config = dict(
    model='sound classifier',
    num_classes=13,
    hidden_act='gelu',
    parallel_block=False,
    inner_norm=False,
    moe='top_k',
    shared_expert=True,
    layers=10,
    loss='binary_cross_entropy',
    muon_scale='match_rms_adamw',
    nesterov=True,
    batch_size=128,
)
Rows from block 5 of a small sound classifier, named by matrix and row number. Rows with one number within an expert belong to one neuron, the router's apart. Each number is 128 + 24 x the weight over its row's rms, rounded and kept within 0 to 255. All counts start at 0. Numbers have three digits each.
Before each expert's rows are labels from the 100 clips, of 14976, where the router gives the expert most weight on average: "peak on" is the class under the peak; "responds to" is what is common among them. Only what is clearly more common there than usual is listed. The data: synthesized solo parts of chorales (CocoChorales).
# router: router (model.blocks.5.mlp.router.weight, 4x256, trained with AdamW), inputs 86-171
# up: expert up (model.blocks.5.mlp.up, 4x256x256), inputs 86-171
# down: expert down (model.blocks.5.mlp.down, 4x256x256, transposed), outputs 86-171

# expert 0
peak on: D#5; D5
responds to: note D#5; note D5; horn
router.0:116147139136123132145110116140152145147128142156133151057108137122150134142113157115157116116175172153128137144050150113144127136135121131109155124097148123119138122139127152133122136153151147133122129150137158076139152109114119120145142122103157123121114148
up.35:162211154117118145139145151145125119124112127151104154142160107142071091145110143120125105114098136114130083091118111117145103122162107122149121084075141136162147133141157105154129113110135139126118121082069127158091118124119153138128147122121117117107116139
down.35:111103139163078136116119087167131122114098077119120107147120110146157104086120121140130152109110089147130141120141129165084119131095147113152157098149062119124121090123155124114098149103157130113145149137084110102135074118113083092093132118169109111164160160
up.36:141123127149132129091120096149106152156162096138133117153094110174100129139118145108108147162113150074151117108132102108071135121151104132099136088117124103112139120131137138177155099118111148110109146166158131116139114164139102122078172131064095107121149106
down.36:163135149156121126166152133066151068155105123136141123107128123123115092110088149083176117146125142133107107142143141116158135142148138135125129162141109111121130173149117141118139166107148112138148165152114119113125130105125133155146111120168087136142143098
up.37:130066110132112108086145072108103155131121133090136143117146129106146112141097091161132152121149107138109125141110098122163143178107141107131118137142124123121099139194097143111100095120112130144153093119130118113060081140134070165117128145158131105126147130
down.37:167148140109151107088160111148129177119129130113152096179074128152147117112101111129148080144157138109128165133091115113115101108120188117101133087170147129137123164130109141125103124122185114116156141147116160138139153129093123173113160113117125156114127128
up.38:144161093130157101121146167122118146142159138120146143112143130142104077158158148130117109077167146116120088126180135131112139132138105142161116173147125154098113156117114139182152115118106131133080158138118104152152130126113150124131123140141108088116123123
down.38:130099142109135150156064062136167164107126092090158100102111143115168169140122144127067129106161151149179103120147101099189130119114119090124149128085116091148141125150151119102119147134103182098110154115174128116120143134140135146134138135117167119127099137
up.39:078135097141077099111155150127118119132087121130130132117154101132151136139089134125089152139152171161127121157119103160111098139124145110143108117149177159132114122117084094087106096109162091126114118122099111105144100116108183118132109118115171122172135118
down.39:146144150135110128131105121128145107156102101132116134155096115141107144131112149095174107147123106126106129108126134102119113126104158126107157112123124137103127114126136152151113106109120130136137104136126114140124172104122159122138123086114133118123157116
up.40:114112135112155117137107145118169131159065112152124158108074127161153184140036116137118096154105116136138141140160161128126170093130132098134107089158087139115125116124112122128163126123126129109142158129129151102133123144096180110152160111160119080126122103
down.40:153119162139096121139125174123132119146139149144162069096170073139154154172157115130125150129158136135120131139065144140110103105114129081138131132085135097170110154104143141179103052128137113133159118088128102128133116151117135124172130140127127120111114116
up.41:128137138128124149156107110107161114154088112148141151120092155097120161122122147173139149125129125122120128137125155142066143127115153133094142115114117120130125144207121167089156130112117137149145125149090151075133141144142085113105133151122129125103125143
down.41:136109105144169160141152148155106149124139184096101113126141127166116067125135155120127101138146155168153149118098150109127131107138126119151123149155109140110167083135136115151133123130111165109128134116114116154160123115148153161167065104108170159154166133
up.42:171157110155104108158153138160125121146113130145132116165176157165148135105187116095154120141113135124117141120158126125085101147109156109140113144144128177104134114154136066177145142172083140102172106083134179168093134146164129150148130120141105111112119125
down.42:100129125108134106123108151140141118130147151095150098153147173137097117106086135154104150135110115110085157126140108131139120148097129122149133054162142132164108126148148119172131168071149108109135156114170124084152093166138140124118139122145125143133141131
up.43:103151130067113128128076111089088128101150134125140143130120125160096147144090099159137142124099125134099130124114148156129125137064152186150149175147136159124122078129175089146108145130149153133115106093149142165145098088127120079097113142115130115096105085
down.43:132124123166162135109110117115172124120119119104106140135165115120144125133173117153097142121128154113127093189118095165114116106171057085114113146118097165147147131156143157181113132164095131136076110130125129130137143101140101109122138103190133137122141196
up.44:120121119068142145148157103122099126091099097163115125125094142075176103130160101121154123124166112108185115139059159088153149130083133143116130123158155108198167108152119115124137143107104118091120134104157166124145154169134143126094151115146106139081129089
down.44:135127145181153169137136138153134160145096123173142122140088171141135164135157115131154138119082118157129131152175137129134098167088172098169115141129081151130142140099135111110127156086138136109108146145122109138157117149141136149120120141135125111116137137
up.45:112118153170094123126142118134128159121124141092109156134120118141127110083123099135099147179119090148132112137177103066113114168105123084124136086156115087131112141103134107113068083149084140130154125130090106150119103135073132096110109129155110130088119120
down.45:121148120082148133140133144138105118128093128131143133104133092092162097154138143115154094116210127147075112118112104143124133129112146132158108136162131152149136131142150080162153089123113141106113111128152090158110088141126167146145155106122156111121133133
up.46:102138113147108154144114132154125164121133128095099169064097115111120116123114131125111134148120118153102145112140093105121067113078162101141149084176162105093131108106173097120106099130123153071142097094105138122124111175142127121108100110124126124135070129
down.46:121120122138106113137118172147134125139106110169139164115094181149127167142115078136109122141139138143114145095122107151157119126104141104139155116119133124126110105127156161128123138158143113117134147088086130154168133106135167134130165127107085151107124159
up.47:134103106113090128139106124140143137146097087095129123119103152122129111147096119123140141068126115085135090130153112122113160081154129121097136149170143137094111144118112155115157120124123112113163137163124104117156145150153121135161161141117121139164146100
down.47:111135084103127094132154153116151149151174123077148156139127135150124090117135146132114092102105080120129151148091124108094120107087076128138135121117117118175068138111114127133136154143114119130100133146143111143121146079113134163149111103123160137076136139
up.48:131113095140105079122118140091157114142160131177138119145134130117129129109157115131136138089123136088117067148170127133144138122102156140135149137084107164110109071176163087156150147120108137109117158155145123146105141101123135112122136120131149147135113131
down.48:123131133109167151132140127144128133137094091073101133111122103127119167124104118085086151128092074085143154133126138123144159111120118091177141144140080103156122106144143134148068119131120135147146136125109122162145104138156169112122151159098166108134117092
up.49:194131093139136118121158115122128156129143148158122101137116112147138213136105122121125125144128119123118088166114130120120104118119101153104126149103120123132074138113175141138123132141123135129118116132112119119136108135086092164137126132127111088095095082
down.49:119149127146098135113099196103095140124129116078152118126127120156147128132115109131125107088123123166104093118196158121187140157119149092127169151163109146122072131168120132117126132115097116142133147083137102092118121100156116169118117132142144113117127133
up.50:137135141125154145139136141120140124114152152138118143116156132086146160146121099137146139112153116113112111127140113115066095139122138131138137130114129100142111115096190125099112210145094167145124192071075138095097168104115131144141134110121128119139147121
down.50:158147121142147091113129167156161100115101100127099123120096147149128138121168132116072085104120089159126134111194131112115128119115141138137105142125134146067155121123149110157130126135128120091074105091132104085133103146121154158078110160104151118070114118
up.51:152117122129121150126095135105098138150086139079082173167140092129100144168131127142113136091117107134111139112116120125180166125141172148122126111125133100093136125097141107186130133150131161143126100111141123110135110114142144117097135144117122158118111128
down.51:094095130139080106101146091110144138141159091078166092089134138162123130153078113126133127143128121110102111182099117176153131118090102121178167124096095103185134104081123152138160146148108120134149142139143133145100162097142186124108164110120128116161135139

# expert 1
peak on: C4
responds to: cello; note C4; note B3; note C#4
router.1:090108136108128099147104143114126124102128120138152132222128129078088110129154110156115123113095104096152109139120090107146108117153142145138128108146121145156163124114113113151104097136111135081142139106119167156124111143114120153138123157131099131105118112
up.35:145143140078087127093112127128133107092170112123102127159115140106151111126098133127130149125134149123082124142134118160181155160104113144088176146085154123111114084148156100074156081112157137131117097089107131164156166111081139136147131098145082119114153115
down.35:179118152134106144135129146133110147183109111115130104144131106094169131128133138155085080177148129134158158157122120105116114125129130113122094125158097130165108158107091073161132133163119120105154157151175141088119109157128133140137095126108123087149139133
up.36:161125177125176133105110115117154131100113128140143103136114127155146123144124127131175123154159132117110115193132178165132117123143122135115135103142151127092075107127121152125125140121148169114108092084104143150146119109112122070095142159108191139156148129
down.36:148139108111183108138179127080086115139167113103138143151120115139158116091164141162101157133134120101146167112129119137141152126128118130130116185161150159105153138120117074165131176094130153148105142146128131121127156130114133172094106135164076139082110153
up.37:089103059102107159124166134145146104105120129124156142103110125117093134143111111149151130143161138190136125139123120082167097114155141093132128130098131123180174137182115134097159117164082152121125147127128122136140108112153142119127171117150126172140128132
down.37:114184174120170101118150123107121119128162122126133120177169156158152120113116124123142113166126133110092110081137091121140086171169132111164144099122147133121134133099159092104122122146142123116118165181118138086147161169148114129123136123170169114146124130
up.38:128097167111111132160120179131145182113119145117123149211082130156105114104099157094140131106146143144152150125107155168075151118128082162092141141168074137184083125151126087112117143169113111089103126152132131149105157116102152130135083084151111131110109119
down.38:131140108112117118144148088146117131164119109119136108061129120154085111113112151143090181115136091102165123173136111142136122126129148126128075130106157124124113134084101167107105144101113152128147098119179135132157106142096136150170172115170104150117124162
up.39:099150133122142136128155152125102143132130149119136145092160099134098121108116097102128143109106150118103113067143139102127139124082141143085136143142154137100158163121162114130127114136143144078133160125142091126155139086108184128163137085142151143096125118
down.39:154135126104166150145107133090177115128112143148101160147143115134144153152119139152168128127136108129132078123110099126065089115114105135138166137175188143105090123148112096142089159085142158140139152110113144126096114116148149105129112133107117133142167107
up.40:101122099082098113138108160177151121145114128151113081104173113127093123128122129088132097121149132106108121107123113170090105120158127127168131142149141137126123136090136125102110114148116158101140135108103163156113093179175160129120081186102098145102072153
down.40:099182149110138099104111135153097129130114104117144137141166119105130145167098127118132119148134127122137145104134108067188116121118129161117139113150123130076068131182139164134131097163142103140118125136143102118150149138101181107133088089187112095141099130
up.41:118126140080082169162096139131141132074116113133135129119141127106100139180138122142113113149141115107143117133144103094181119149178154080129141133130144120120151174150110144105131166152131161152170074079142129121092142124109143144115133116136115134105135180
down.41:115099123135144128150146136089113134121168118114091121161124136142121141081169085144124160084090092122100157084135131140115132165078116105163096116126146131154132080110149166131106038117095123131137148114116102112103133135102137166125102112116136117114132145
up.42:154159154076126094104088115137158120120155143140105119058136106126088109118113151112156119113119125137139103140135142144124108142167128127111150193125136077166181140101117105107122120067131102135134139129122119115113100103116135151113162115129132128174111132
down.42:129112136116155165140125096121159115114128169134138158108094147141135119110136103146161113160116131118141128160137162086120105117109115125062144176127121159122111099100133140164159093127123133152085148124147142165135202137125141117123133167145133125138134128
up.43:130126158124127151163103089173144140135098104142084144144109109130124144132088125130145113158125174126173134164118110134170088144135115128114153097145107092146149141138170096148165115102128130115128154115093107145148127119139119168102134117116135121137127116
down.43:125144114164126093110137159113129128142122119106172121182120131104079115182101119109137132138116124118142146091136152122131174134154098126124136171181148142088151126132132100093125118115163147159139101123147128088142136110160112084112112119146165120098093114
up.44:132099115134096145120124134136132130123104120100134134144161123134133154117105096141122114090176136145114097133084084084151129121115093133097134075116118107151102090144135128109104129110156126118137128112156156127127113134092174129097129115145131129111126134
down.44:118139138099118121131100174105124154149157150135128106146116131091077077154145110174165140132145093123102143136122149173136144107140150156112127120135170087149153123110109177147089176139069133106118168133174099079120100133140116129127108101089142112083124118
up.45:118128138157199150149103155113120155142133154102094168140112111129138121168135137132126152149109109179093089113083144106167103087094113145133145137151110119123129140135088122148125132131171107137153124082143141105148140143169127162151105097085121138145107117
down.45:160136106070123163138133115122116150157123122169131116097148125089078114100145106131102130142157104116111120097146120175129145142182155105119115102140162112172133121133154115121137160085149127131130078112109094134087105123098121092117125118123109136089065133
up.46:104189176131137107126149160168131106146125126129149163118135143140142123133169162161167121165135133144165117138144139108133162142106104096110121089152142152117152125182102142089154106163177143138073145154099121110120153107131138115094072150137125132141087164
down.46:114110104111134122141122122119162167127180124116092133112096097144092133118045129144141124128118129150134127108153094180099156087139101162121162142112100115165148132086084170188086118141104119142155128108151145110145092115138108134128151134174093101113160142
up.47:082124200142163124112140118106164166090136126111108141137168169130144115140121102120174137087173148147117082099139101150114094105111096092082124134161150129108143119097134109131132133145112118127083099162126138112116137120137135117112112154177094111139157100
down.47:156153140105157159134121175133123102106140141116126148117126130140115137144117131167124122134109133145126164115113122129081171124099139142102092135164124137143165133099129127152130140135159156116198149122158133132147079122139144102147118086129146044121072127
up.48:106162150147096129130108094156147198097127118091159105151170128158131136141125125113091144140109138069163110086153142141141120153158107095098099104112125092133134134111118154114154126144132147131102094086136094148096130174145137119122111148111136137120143133
down.48:108157133156134149144176118110104082104112105135111126128147162136120118131128113144146118162142130154134161109116141114123143134162101147117135135120130086140137130091156142125119089135129152133145117124144152141123132112142154119143124104111145125182103157
up.49:107111097132096125122134125161125129081088169121130100101140155132156112121104141160129121087170097124165123128084149117139142103121127117148110120144102185146142108102124094162168127153126104137081133099108135105137080103160122150129120128097079109178123127
down.49:101112137068106141106111103124114108172108132156092091104128141143106146128184130132149091133145134177108156173171130144106089155143144112167130111149103100119175165100097147138087102114095142117095110130177132084144096151109145098115164138166122141139144124
up.50:135108111106156146139104104146146159125105132121112144134076151171113135125105162145123141117097150106127091114143121150159095132099172132147158088153137095123076094115137112174106143122154138140114139119152141139112158146115066120118133126105110126123150090
down.50:118156151120122107099120120119156126086082132158142101136124125160144111136145111133147109102139122123149114111087132124112163120137093136113100142091128122135180114126109137106145122105190118121129144144121119168117136102130159143120154125173093158125157154
up.51:157165123117146135126117167133132150154138108134110196142117115041146133136097120091120114104172160147146154140118143163147119128123102145116149154149105061131134134139096185115145147111128188161133150156150150134139158110151134120143121100136146175139164135
down.51:099108155147112131151128148164172143142144097093106150107108142108118129171113144142115106126145167158085120101122082166111131133163145116121092136134094107120124133112152069114122191173100082136120139166144112156107140102144098100138141125174121134107121112

# expert 3
peak on: A4; A3
responds to: note A4; note A3; bassoon; oboe
router.3:166145100129141138082155142147143118124121111127150114123130143210158149119126120130150159165106128141104153109203140143079150126150121113129108139119134120093129120161146150141143134106166093149136131140122089195147140168154141146109115094146125085156144125
up.35:149097113112117127126139115098105143147115136137134086110121123161099121143088121169142104167112139117112137147151071123148131155153113101131146072157173154122181135136106089120112137122103154110120130106140093146125152161107104066130080150131145133112116122
down.35:144126129126108151117134188066139179108164123134111124141144129081115115136121129141115122086167109107147180128102153088129127116062117156126131155094083140162105107083122149104177128133129125110118099107128157109134093137134104129113163140103135141098133136
up.36:130118122069104100096162135149160132125158137112110105128091167132098101169113155147123108168147090142152159112131137147094153094109105149129106067122127129129134119079127088115120097121147131162108135134111120122159107119131094124149174103083134160107138144
down.36:160091165120115107158133173140144136120127129122141087120129156132136145148093102140143122120065104076113130166166119092103100120056159081118125148113131138107121137111131151150135136109157143126102125134148142117108186140134155114155110098120109110115093108
up.37:107129134129136130161163156175142164130134192139187109115100086122119115141115151115184124081145089100135115120141136124107106134103135159098136092147144195104158128088099131131132108166158123107148122182130157132098110166159168139122143117141130110136135119
down.37:165108126115135122119093102112167126155110140136155107134121150128125143151119134117113144160140118126090150130160083136177105147121125153132139104135131155088102157171173144134123161139143142129126150149132110116173108107115116113107133180091105151109134102
up.38:135095109121136152149128144120076076126123136124141092083148122163130142110128139112150113137151137154093140140167130133131154118151163157128091137111120156139110141106084126136142115097143132173157123103135096161122121096135167134132107085191110152146103077
down.38:135120108121135104119097084128119155163092104112128132192114114096124127120131136147136133121118110141106151151114150116165168130135129135185119162121122167154136196142155132109146176138074163128117138142131142111102118138116122119156086139134152116108161094
up.39:105125101111112180084128095081108122181147106094137119123111123181112124141094099140139125133118115143124113117112125100146084075125140145092135116127125110116096127104125140149135132178138122162115146131102107161128168129108150140169184078171144142108110089
down.39:128158112124149125139151136167116094126122128175155156138116132091125115133201128127132139158114139111118111077080130135135165144190113088184140075140137122135118090109098160123132155120109154134122106109151123116095066144108136135108100140101101155160127174
up.40:155124151137138133106194141126149137098137152122120125140132153158128147139109167139116115137164137102153111049136155128142172083154130099140180129139179087139167114107110064133127122118137114147129095115138086103134155132148184117105148157149152133125125156
down.40:101128114125119075112115125120118147113141127144158124116154139122099106158099128153144082118151088141081106152129110087128141150095177152162118118139154153115158126104119165111145122142132185099126119119121169123163135094129077134096131165129103151126164190
up.41:087147111101136155128133150118116129130097108089115100145133136092155142134174106148131130133169101113066130144110131110127141104163111119125156127137123130152096141127150158136100128095128145156115123183149165135119105164145126141128145170156118098100138144
down.41:151148125124120160159116131143133138124122153131152140130160155159071133139126141146137124116136129111123147171107152126131131102068144149180134127164143113113134095100129147118115119134142084121153108105101119117119146137149137103112156170138125168133077111
up.42:145102120120113123117129129126157126146151110101145107140169157101093113127142092136120143100115068121156128122134152112099161161133129117069117132132170130160128128119116152091122139092110117167096099151111119155094167168133128129107107170106146121134177139
down.42:176152131149167099142086143107132098111079082109129163141124144128107141154099118134124109145124158124080130139113145110107121085167124135146113133104118162136138118154068124118125114156169080132143158125138118147164133131098110083139144130142146134130139163
up.43:102123135104125129186121139151109112102155133105088161154122127129071125138119149127150134120170105165131059117127181159118101164089149121130127106115113101139157141152129094113091167096154136131076106105131153141131111148140137145148132138143115127087111127
down.43:103140135090099099101117161126150151129112092149096134096090118144123142093106094130129127090125124115178147135143115132110128129160092169146181129116157142144129086119128124136139127077139169133161140137090136144115117136165166131115117147103127139150123128
up.44:139108131113105125078129112145095127129138147154158145108091110179091146147112124132155121095094135156100155146131150115143162136083157128164138124140138150152110130109113150128119133094113136118105145110179115090123141124116124132153095109120095132146143108
down.44:136153169123116098158148162116136091128119155136118125137114133098155136124139128120115151134121131157166135116159123111076125164180152127128103163120147093137172087140117084143094170130139132110135135132134155104129098143117164103152112125133153140113139140
up.45:082142129101104123107135130155123151092149174106154095123125131082135074105109158130119105113102118169137107136128142090108089118119146087132191140111087140134096132130126139127180120154157148155127112153108107180118137103146145154148144142135152129140137103
down.45:111113113113149112129117129139099125128127119117116163123133121154108167149074123138132123120125130153191099139157136153134150119097105136124111158103147101114159143116110121113095166137097123091146138070097132111167112146124128119101096180116153133118092116
up.46:137095125117157185130180104108125154167119111125117147171111128124135158152099121120105116156115121086104115120131116114141117105144154106135106115148125125101144164113103155140164149165097117101148110135092164139141143127132114148138129130123140123109107143
down.46:139107086132126107110168109145131113111130133126105121131171100119135136132139132115127113137176160124157172100134106125132101122137091150092139114117138135142166102101096113160135140131190122117128125106151133113133122110085138134115145128136157154134091176
up.47:133147139143141144151086127153126142157118123118162093134104130176176131152118114132143159092122075126091109135131166127086111131109114154134121111121147109142129107140159121119157092143123099143128128131114130116106100130143112122132156082152145138100114137
down.47:129092105160127098158088165154112077121118141148119123071172106149128121110127109108135138118128149142129180106100131142125116121157126106177174121123137133121161095152117137167132141157146179103112152110137127155143125150109129103089143084149146114158138120
up.48:145149110092096190110117110115152159132131091084100158092086123212131115163083132130134162155118128103108157159199105157148143145159124147120105126111108134138109121116112124109140137124097141121143158135152132133124143126134118113111122133121147171123119140
down.48:132152136094111139148128085142107152142140136153140177153186091101126147100128139134140143095164172114115132145104137105151147114135028157120127122136128134139098161123156115144134145119108170141125152156131135123149080118115166146166120128113131097119154131
up.49:128121096109174088104115162130149152124186137103092134139096152164108138127120122102154091076123139132097170154143152096145143119152121122139108153108124114134108135146150142122155104130123119201142131134121149092107123122100155137110134109104127147164111150
down.49:122113110121137117147135101142160098140185149151118130133170123131099146126129089175095140180107151120085124055126104146113124170143128099098077147108168124159117138081105155100136158152120126113137125147121116140089111103119118117124149117157129112116085147
up.50:117139162108158154111141101112118101125118125117141109174127139111130115125168112108129120087105134171182133153138082096126161119100141131126157152113123119152173137095118201158091138128102119156137160131120109141125109055154121191121131085113076148138092117
down.50:139115135100131100119109114140155141109096149092139158108167138140153083141106090112143136147129126122123117101114149166132101175185077168074134135104087115121109088142131047130103147114132156161107106090179117155120190141134151176144120105112137108129134149
up.51:134155102185085150161131089167121117097113133104119130121143147133133125137154123155127103154177120150152111118120070120161151137134107154162102123156171155118126164112104165151124139120093172125103155106138165135115126154136128099138145096155097149098112151
down.51:126060086110142160152095106155122110154145125084130155155198159169124153121170103138172119155105156126107109121133147106097126147128146115181101116156135107141096174096099094121174122161116107137123080105085117134091099137120158141131124109132128135123092122

# expert 2
peak on: D3
responds to: tuba; note D3
router.2:135106128133119124134153132111103131115125137092082126147130099099127111130127111114089111122115111108152118124166132150141136140073123122133117153147118117141080153090125076090134146119093142131119130128138105102108102090131122107122127134141131164141133124
up.35:139173156119142122096142141131149128156122141119168112161143156120139109092139125165153193128132151094130177122111112126162113135126146105151128150156171150146121163102126138119093077113122194112101143101135121092141177138099147116168141142114120129139123125
down.35:157118131156153117120118099133126139131118130124145135116149097117141106098101048127123097109139095120137128123172131137102155138121091131112155091111120124178152132147120098156164140164148085146132103157095117149109124145127161122119150120091137184123116108
up.36:124098125130122150124162092148151142087140143144133118129103095125136113157098120120144119091124194118130107159154167101163123155110155111086146091137144090125126117168138112159109091135093149134112118129142135141107197122180130100121125139139127114150109136
down.36:135154133125142178103149074127127128156158105114181109112104145095094139117087138107117135092084133154186083189115149087079111134142088148083118136117146138151126131158133095100109084132130110137105147150128119137139113114104134126144124130110152131129124128
up.37:116126112127138149120148141105151104124101091142119114114134120138148118152088162146113176136125130126123059194117136101102158122038089107129121169152132147156133137147123114104110116152124106159141140151129107112132117145098124145146140119129131129107136152
down.37:118147121148165095117137136144109100103136112116126130126155100115113135155132121135125154121131175153090166109135127136139143136139116118148121084156108133185107141071112126122060119140175163116158131136127125111108139177127144113117116121106113136163094102
up.38:187125117126127154176129097121177125105140176119135117109087126140108163114131130136165134113139104105096107140087152146163137118174078130113103128171133115160104107118133125121118167098191148160107160146123117120139135149117096127130130132095150131129092104
down.38:123116134130164142113134135130136177121156055116162142104122106113126152122112155133094090102140175128162140145172104122125110149108159170121133124146123143108146154141126114110106126138081091113126096174132113115122105137145148094168118116136133091139131188
up.39:124107130093142147127132102105132109094109111147188095106097103115118152132101093139172095122132105151127109133181104153117123059115124132120144142121113099185101127117134180127137141110140148193136117109109103093095082122135115137119081083123140117143140160
down.39:114109127118148148122118192127125166167148141168138137161164109128149117124116166112103111096146153125158112115085128166149140139158140088095145116124127170092120146105126093114107118148098124146106141127142100153147159165137094141152147156098132173161097104
up.40:123167127145124097139112139175145136154119095122101143147142130159129108110113127134095124118102128144112113106128134124103128083109171143156131086150149173106114105104130112094107097174103118132166084093175102162111126149119106112123113134106145144136128125
down.40:116149131126097160145149107129133153147162143128153156148160111098142146126152117133162150136128166121137122153102120115103081143162120140120068169112182115119174099148087160124152125161144123121096135139153162096145116130131151113099100115153151122109129130
up.41:097109119123158127107133169112133065127133146121099080138161177113108152115172156128138101126141125120134118106134138126120120094130102117122123142148057123135137164083130131169121167137165127132121138100151126144089140115092118115139133145147108146122123148
down.41:109111059080119113112082159103159156110180094171133125120156135147141109118113094085138137084116107135140101096086118107117134149088154130117122114100135098116126125084140122134114114137111099126164124124115113098156154122167145132123130110148175130155134148
up.42:114120146139103144156150129108134162092116089103090181131143154091109154086125164126105112099131144117134070084164126174146133110102115172091102135115099125123130099162128153119166114132117097085137135102108147142102150086124091146153175115146120147130137109
down.42:124133120109148120128123145175089140133092173116143108116132145129135078138105113137140098144122104126129137160110132155151130121108151114159073148170129123172152134070116149118077111160167122109127128169174156135129135097109120134144104141135134173070127107
up.43:140112142120115104147135133102130140144127124075128174149131128122129115135180142136065129082079133088142129110107120126124175172116114143111134149150112159158144087137111119153152106118154145127103140091125172149134173146136088162127143109129168117157162100
down.43:120143117144119113106144089129104121105108129122094101121111134160088123078085138117088126168156107124132145147079096170165109118135167168140134102149154096122137128134155116097114104144112117149133151161104107140110146132126148116114160127106133130105155158
up.44:135151103092137124144084116101134104130092139135171143122130177162111099141109119161107124098117177142107145139142144112138114146160113110156120120101150132122138115097084113175111104138186106129174183101096132108108133104114109129139109113157112150115078147
down.44:132090107131136126098123135110126137115081163100088108142132132104110126129161172104138099103126132127164103160104148144117118122126145162143104100134119105197132161155143137124118130162095074132168110138135078151104104122129139118120144108100118128152153161
up.45:150124157155100169112128139091117104117105132152139076098123111146103122134091099120106148148118110162129120125150192144064066108146108101099126120149106147166122131117135127172150158107152096095116121135143117103100107122110126135146144124144095153113106172
down.45:142117085091131116133130118114113141148119129132150132172100136136182126158127091145102107115136137097115116138073106134120155093100124151135117074135141196143126116123096140127111144143116130173147143103106146116146143138123075128128169147101105116105151164
up.46:133113089106106141183106152120150200142147156137143172100135097134128113126133112134174120129144115156169127108147124119122176066100126094150155116161166113141139141139128162166195096123093118133114153123135109122101106136170149116172101110114128158105173164
down.46:141161152160148143132122166119101123149114125123103133139094142135166156126150119149080147098120122085115133169130128151113132083079140123136134106141101152184123138139134133130115090125125122145096104076127099113143105125124141125161129160102148127121138169
up.47:139158126124173126141157132148171142138121105171141100095125147137116142133112123145169112129127065119129117122120140105137140151169176139175183182128130140141136135154131156109146130117099133177145149141147098135113107142141138114148146166160109143078114158
down.47:119131111098163149098147140129173122097136113147143100170142105135177085134144149156106151117074179104129107158165105150157144113126127131125125133153131119116127141108125153105104171099145138141084079096138144153125130113136108142148167133091141137101124125
up.48:107126145117147186138159076165128131122111128120144134122145137125170118090104085111111147134127120148112134106136144168125126169106135131118142112127106105149116056079145088132087170144129124120145108158122117092119102122145123090132126123174110134148148102
down.48:126104153162153096125105168168147118144142135161114113154148118117088119153107140119113098126142150132129105140157122091161104144159114109141166120129134108115112153139115161088159140093158087145105130124117140152142151145119133151171137119099087099072078106
up.49:036122117086127135121131104139091125111133126107124094124184174159159095125152122175102132118118144129123132172132097085139123146110109127140129128127123106181114138159102113149140151122160122102126173115096130123122179130100114136146143163129127171138108130
down.49:129170115116088098149107155160159095093130153164100133105132139102125133135105088155131134129081092099142104092149146117124125121146108163124094170167072143133163101121135130134162107110138125116118124120116130149100166129129150184093121136150151143150138115
up.50:133159107136106125108088147113126100143133101141097146141123135112085152129063101118121150135141162162131087154145127157152126134136139131100126094136146080128134119168108147128114124098123163137117127127071138149094178075125153111139096139129117146118121096
down.50:149091158147110140139138129096105091109129157100148120113128082146136148078130102086137170112079169136102113156089146133147136129106112115109137151125137112102132140119150153197113167115118063141148116154115138127108111120124137153115162159138132116132086163
up.51:104050169123129127131114162138081133113103153138114087166122113114096127118163083162115152077132170150112153131181155117093128142168110124116155144135118127141150128158115144166110123161164168134102115156127162122130106132129092110097152114125158153154105174
down.51:084111125112140178114107115104199094091139111140129144126153154119147131106131123119134118140120125159127066092138167109146158107134159123104097179094119141107111099151143106136136128104120094132123143125167118090131156145093167084124125136108161123132150143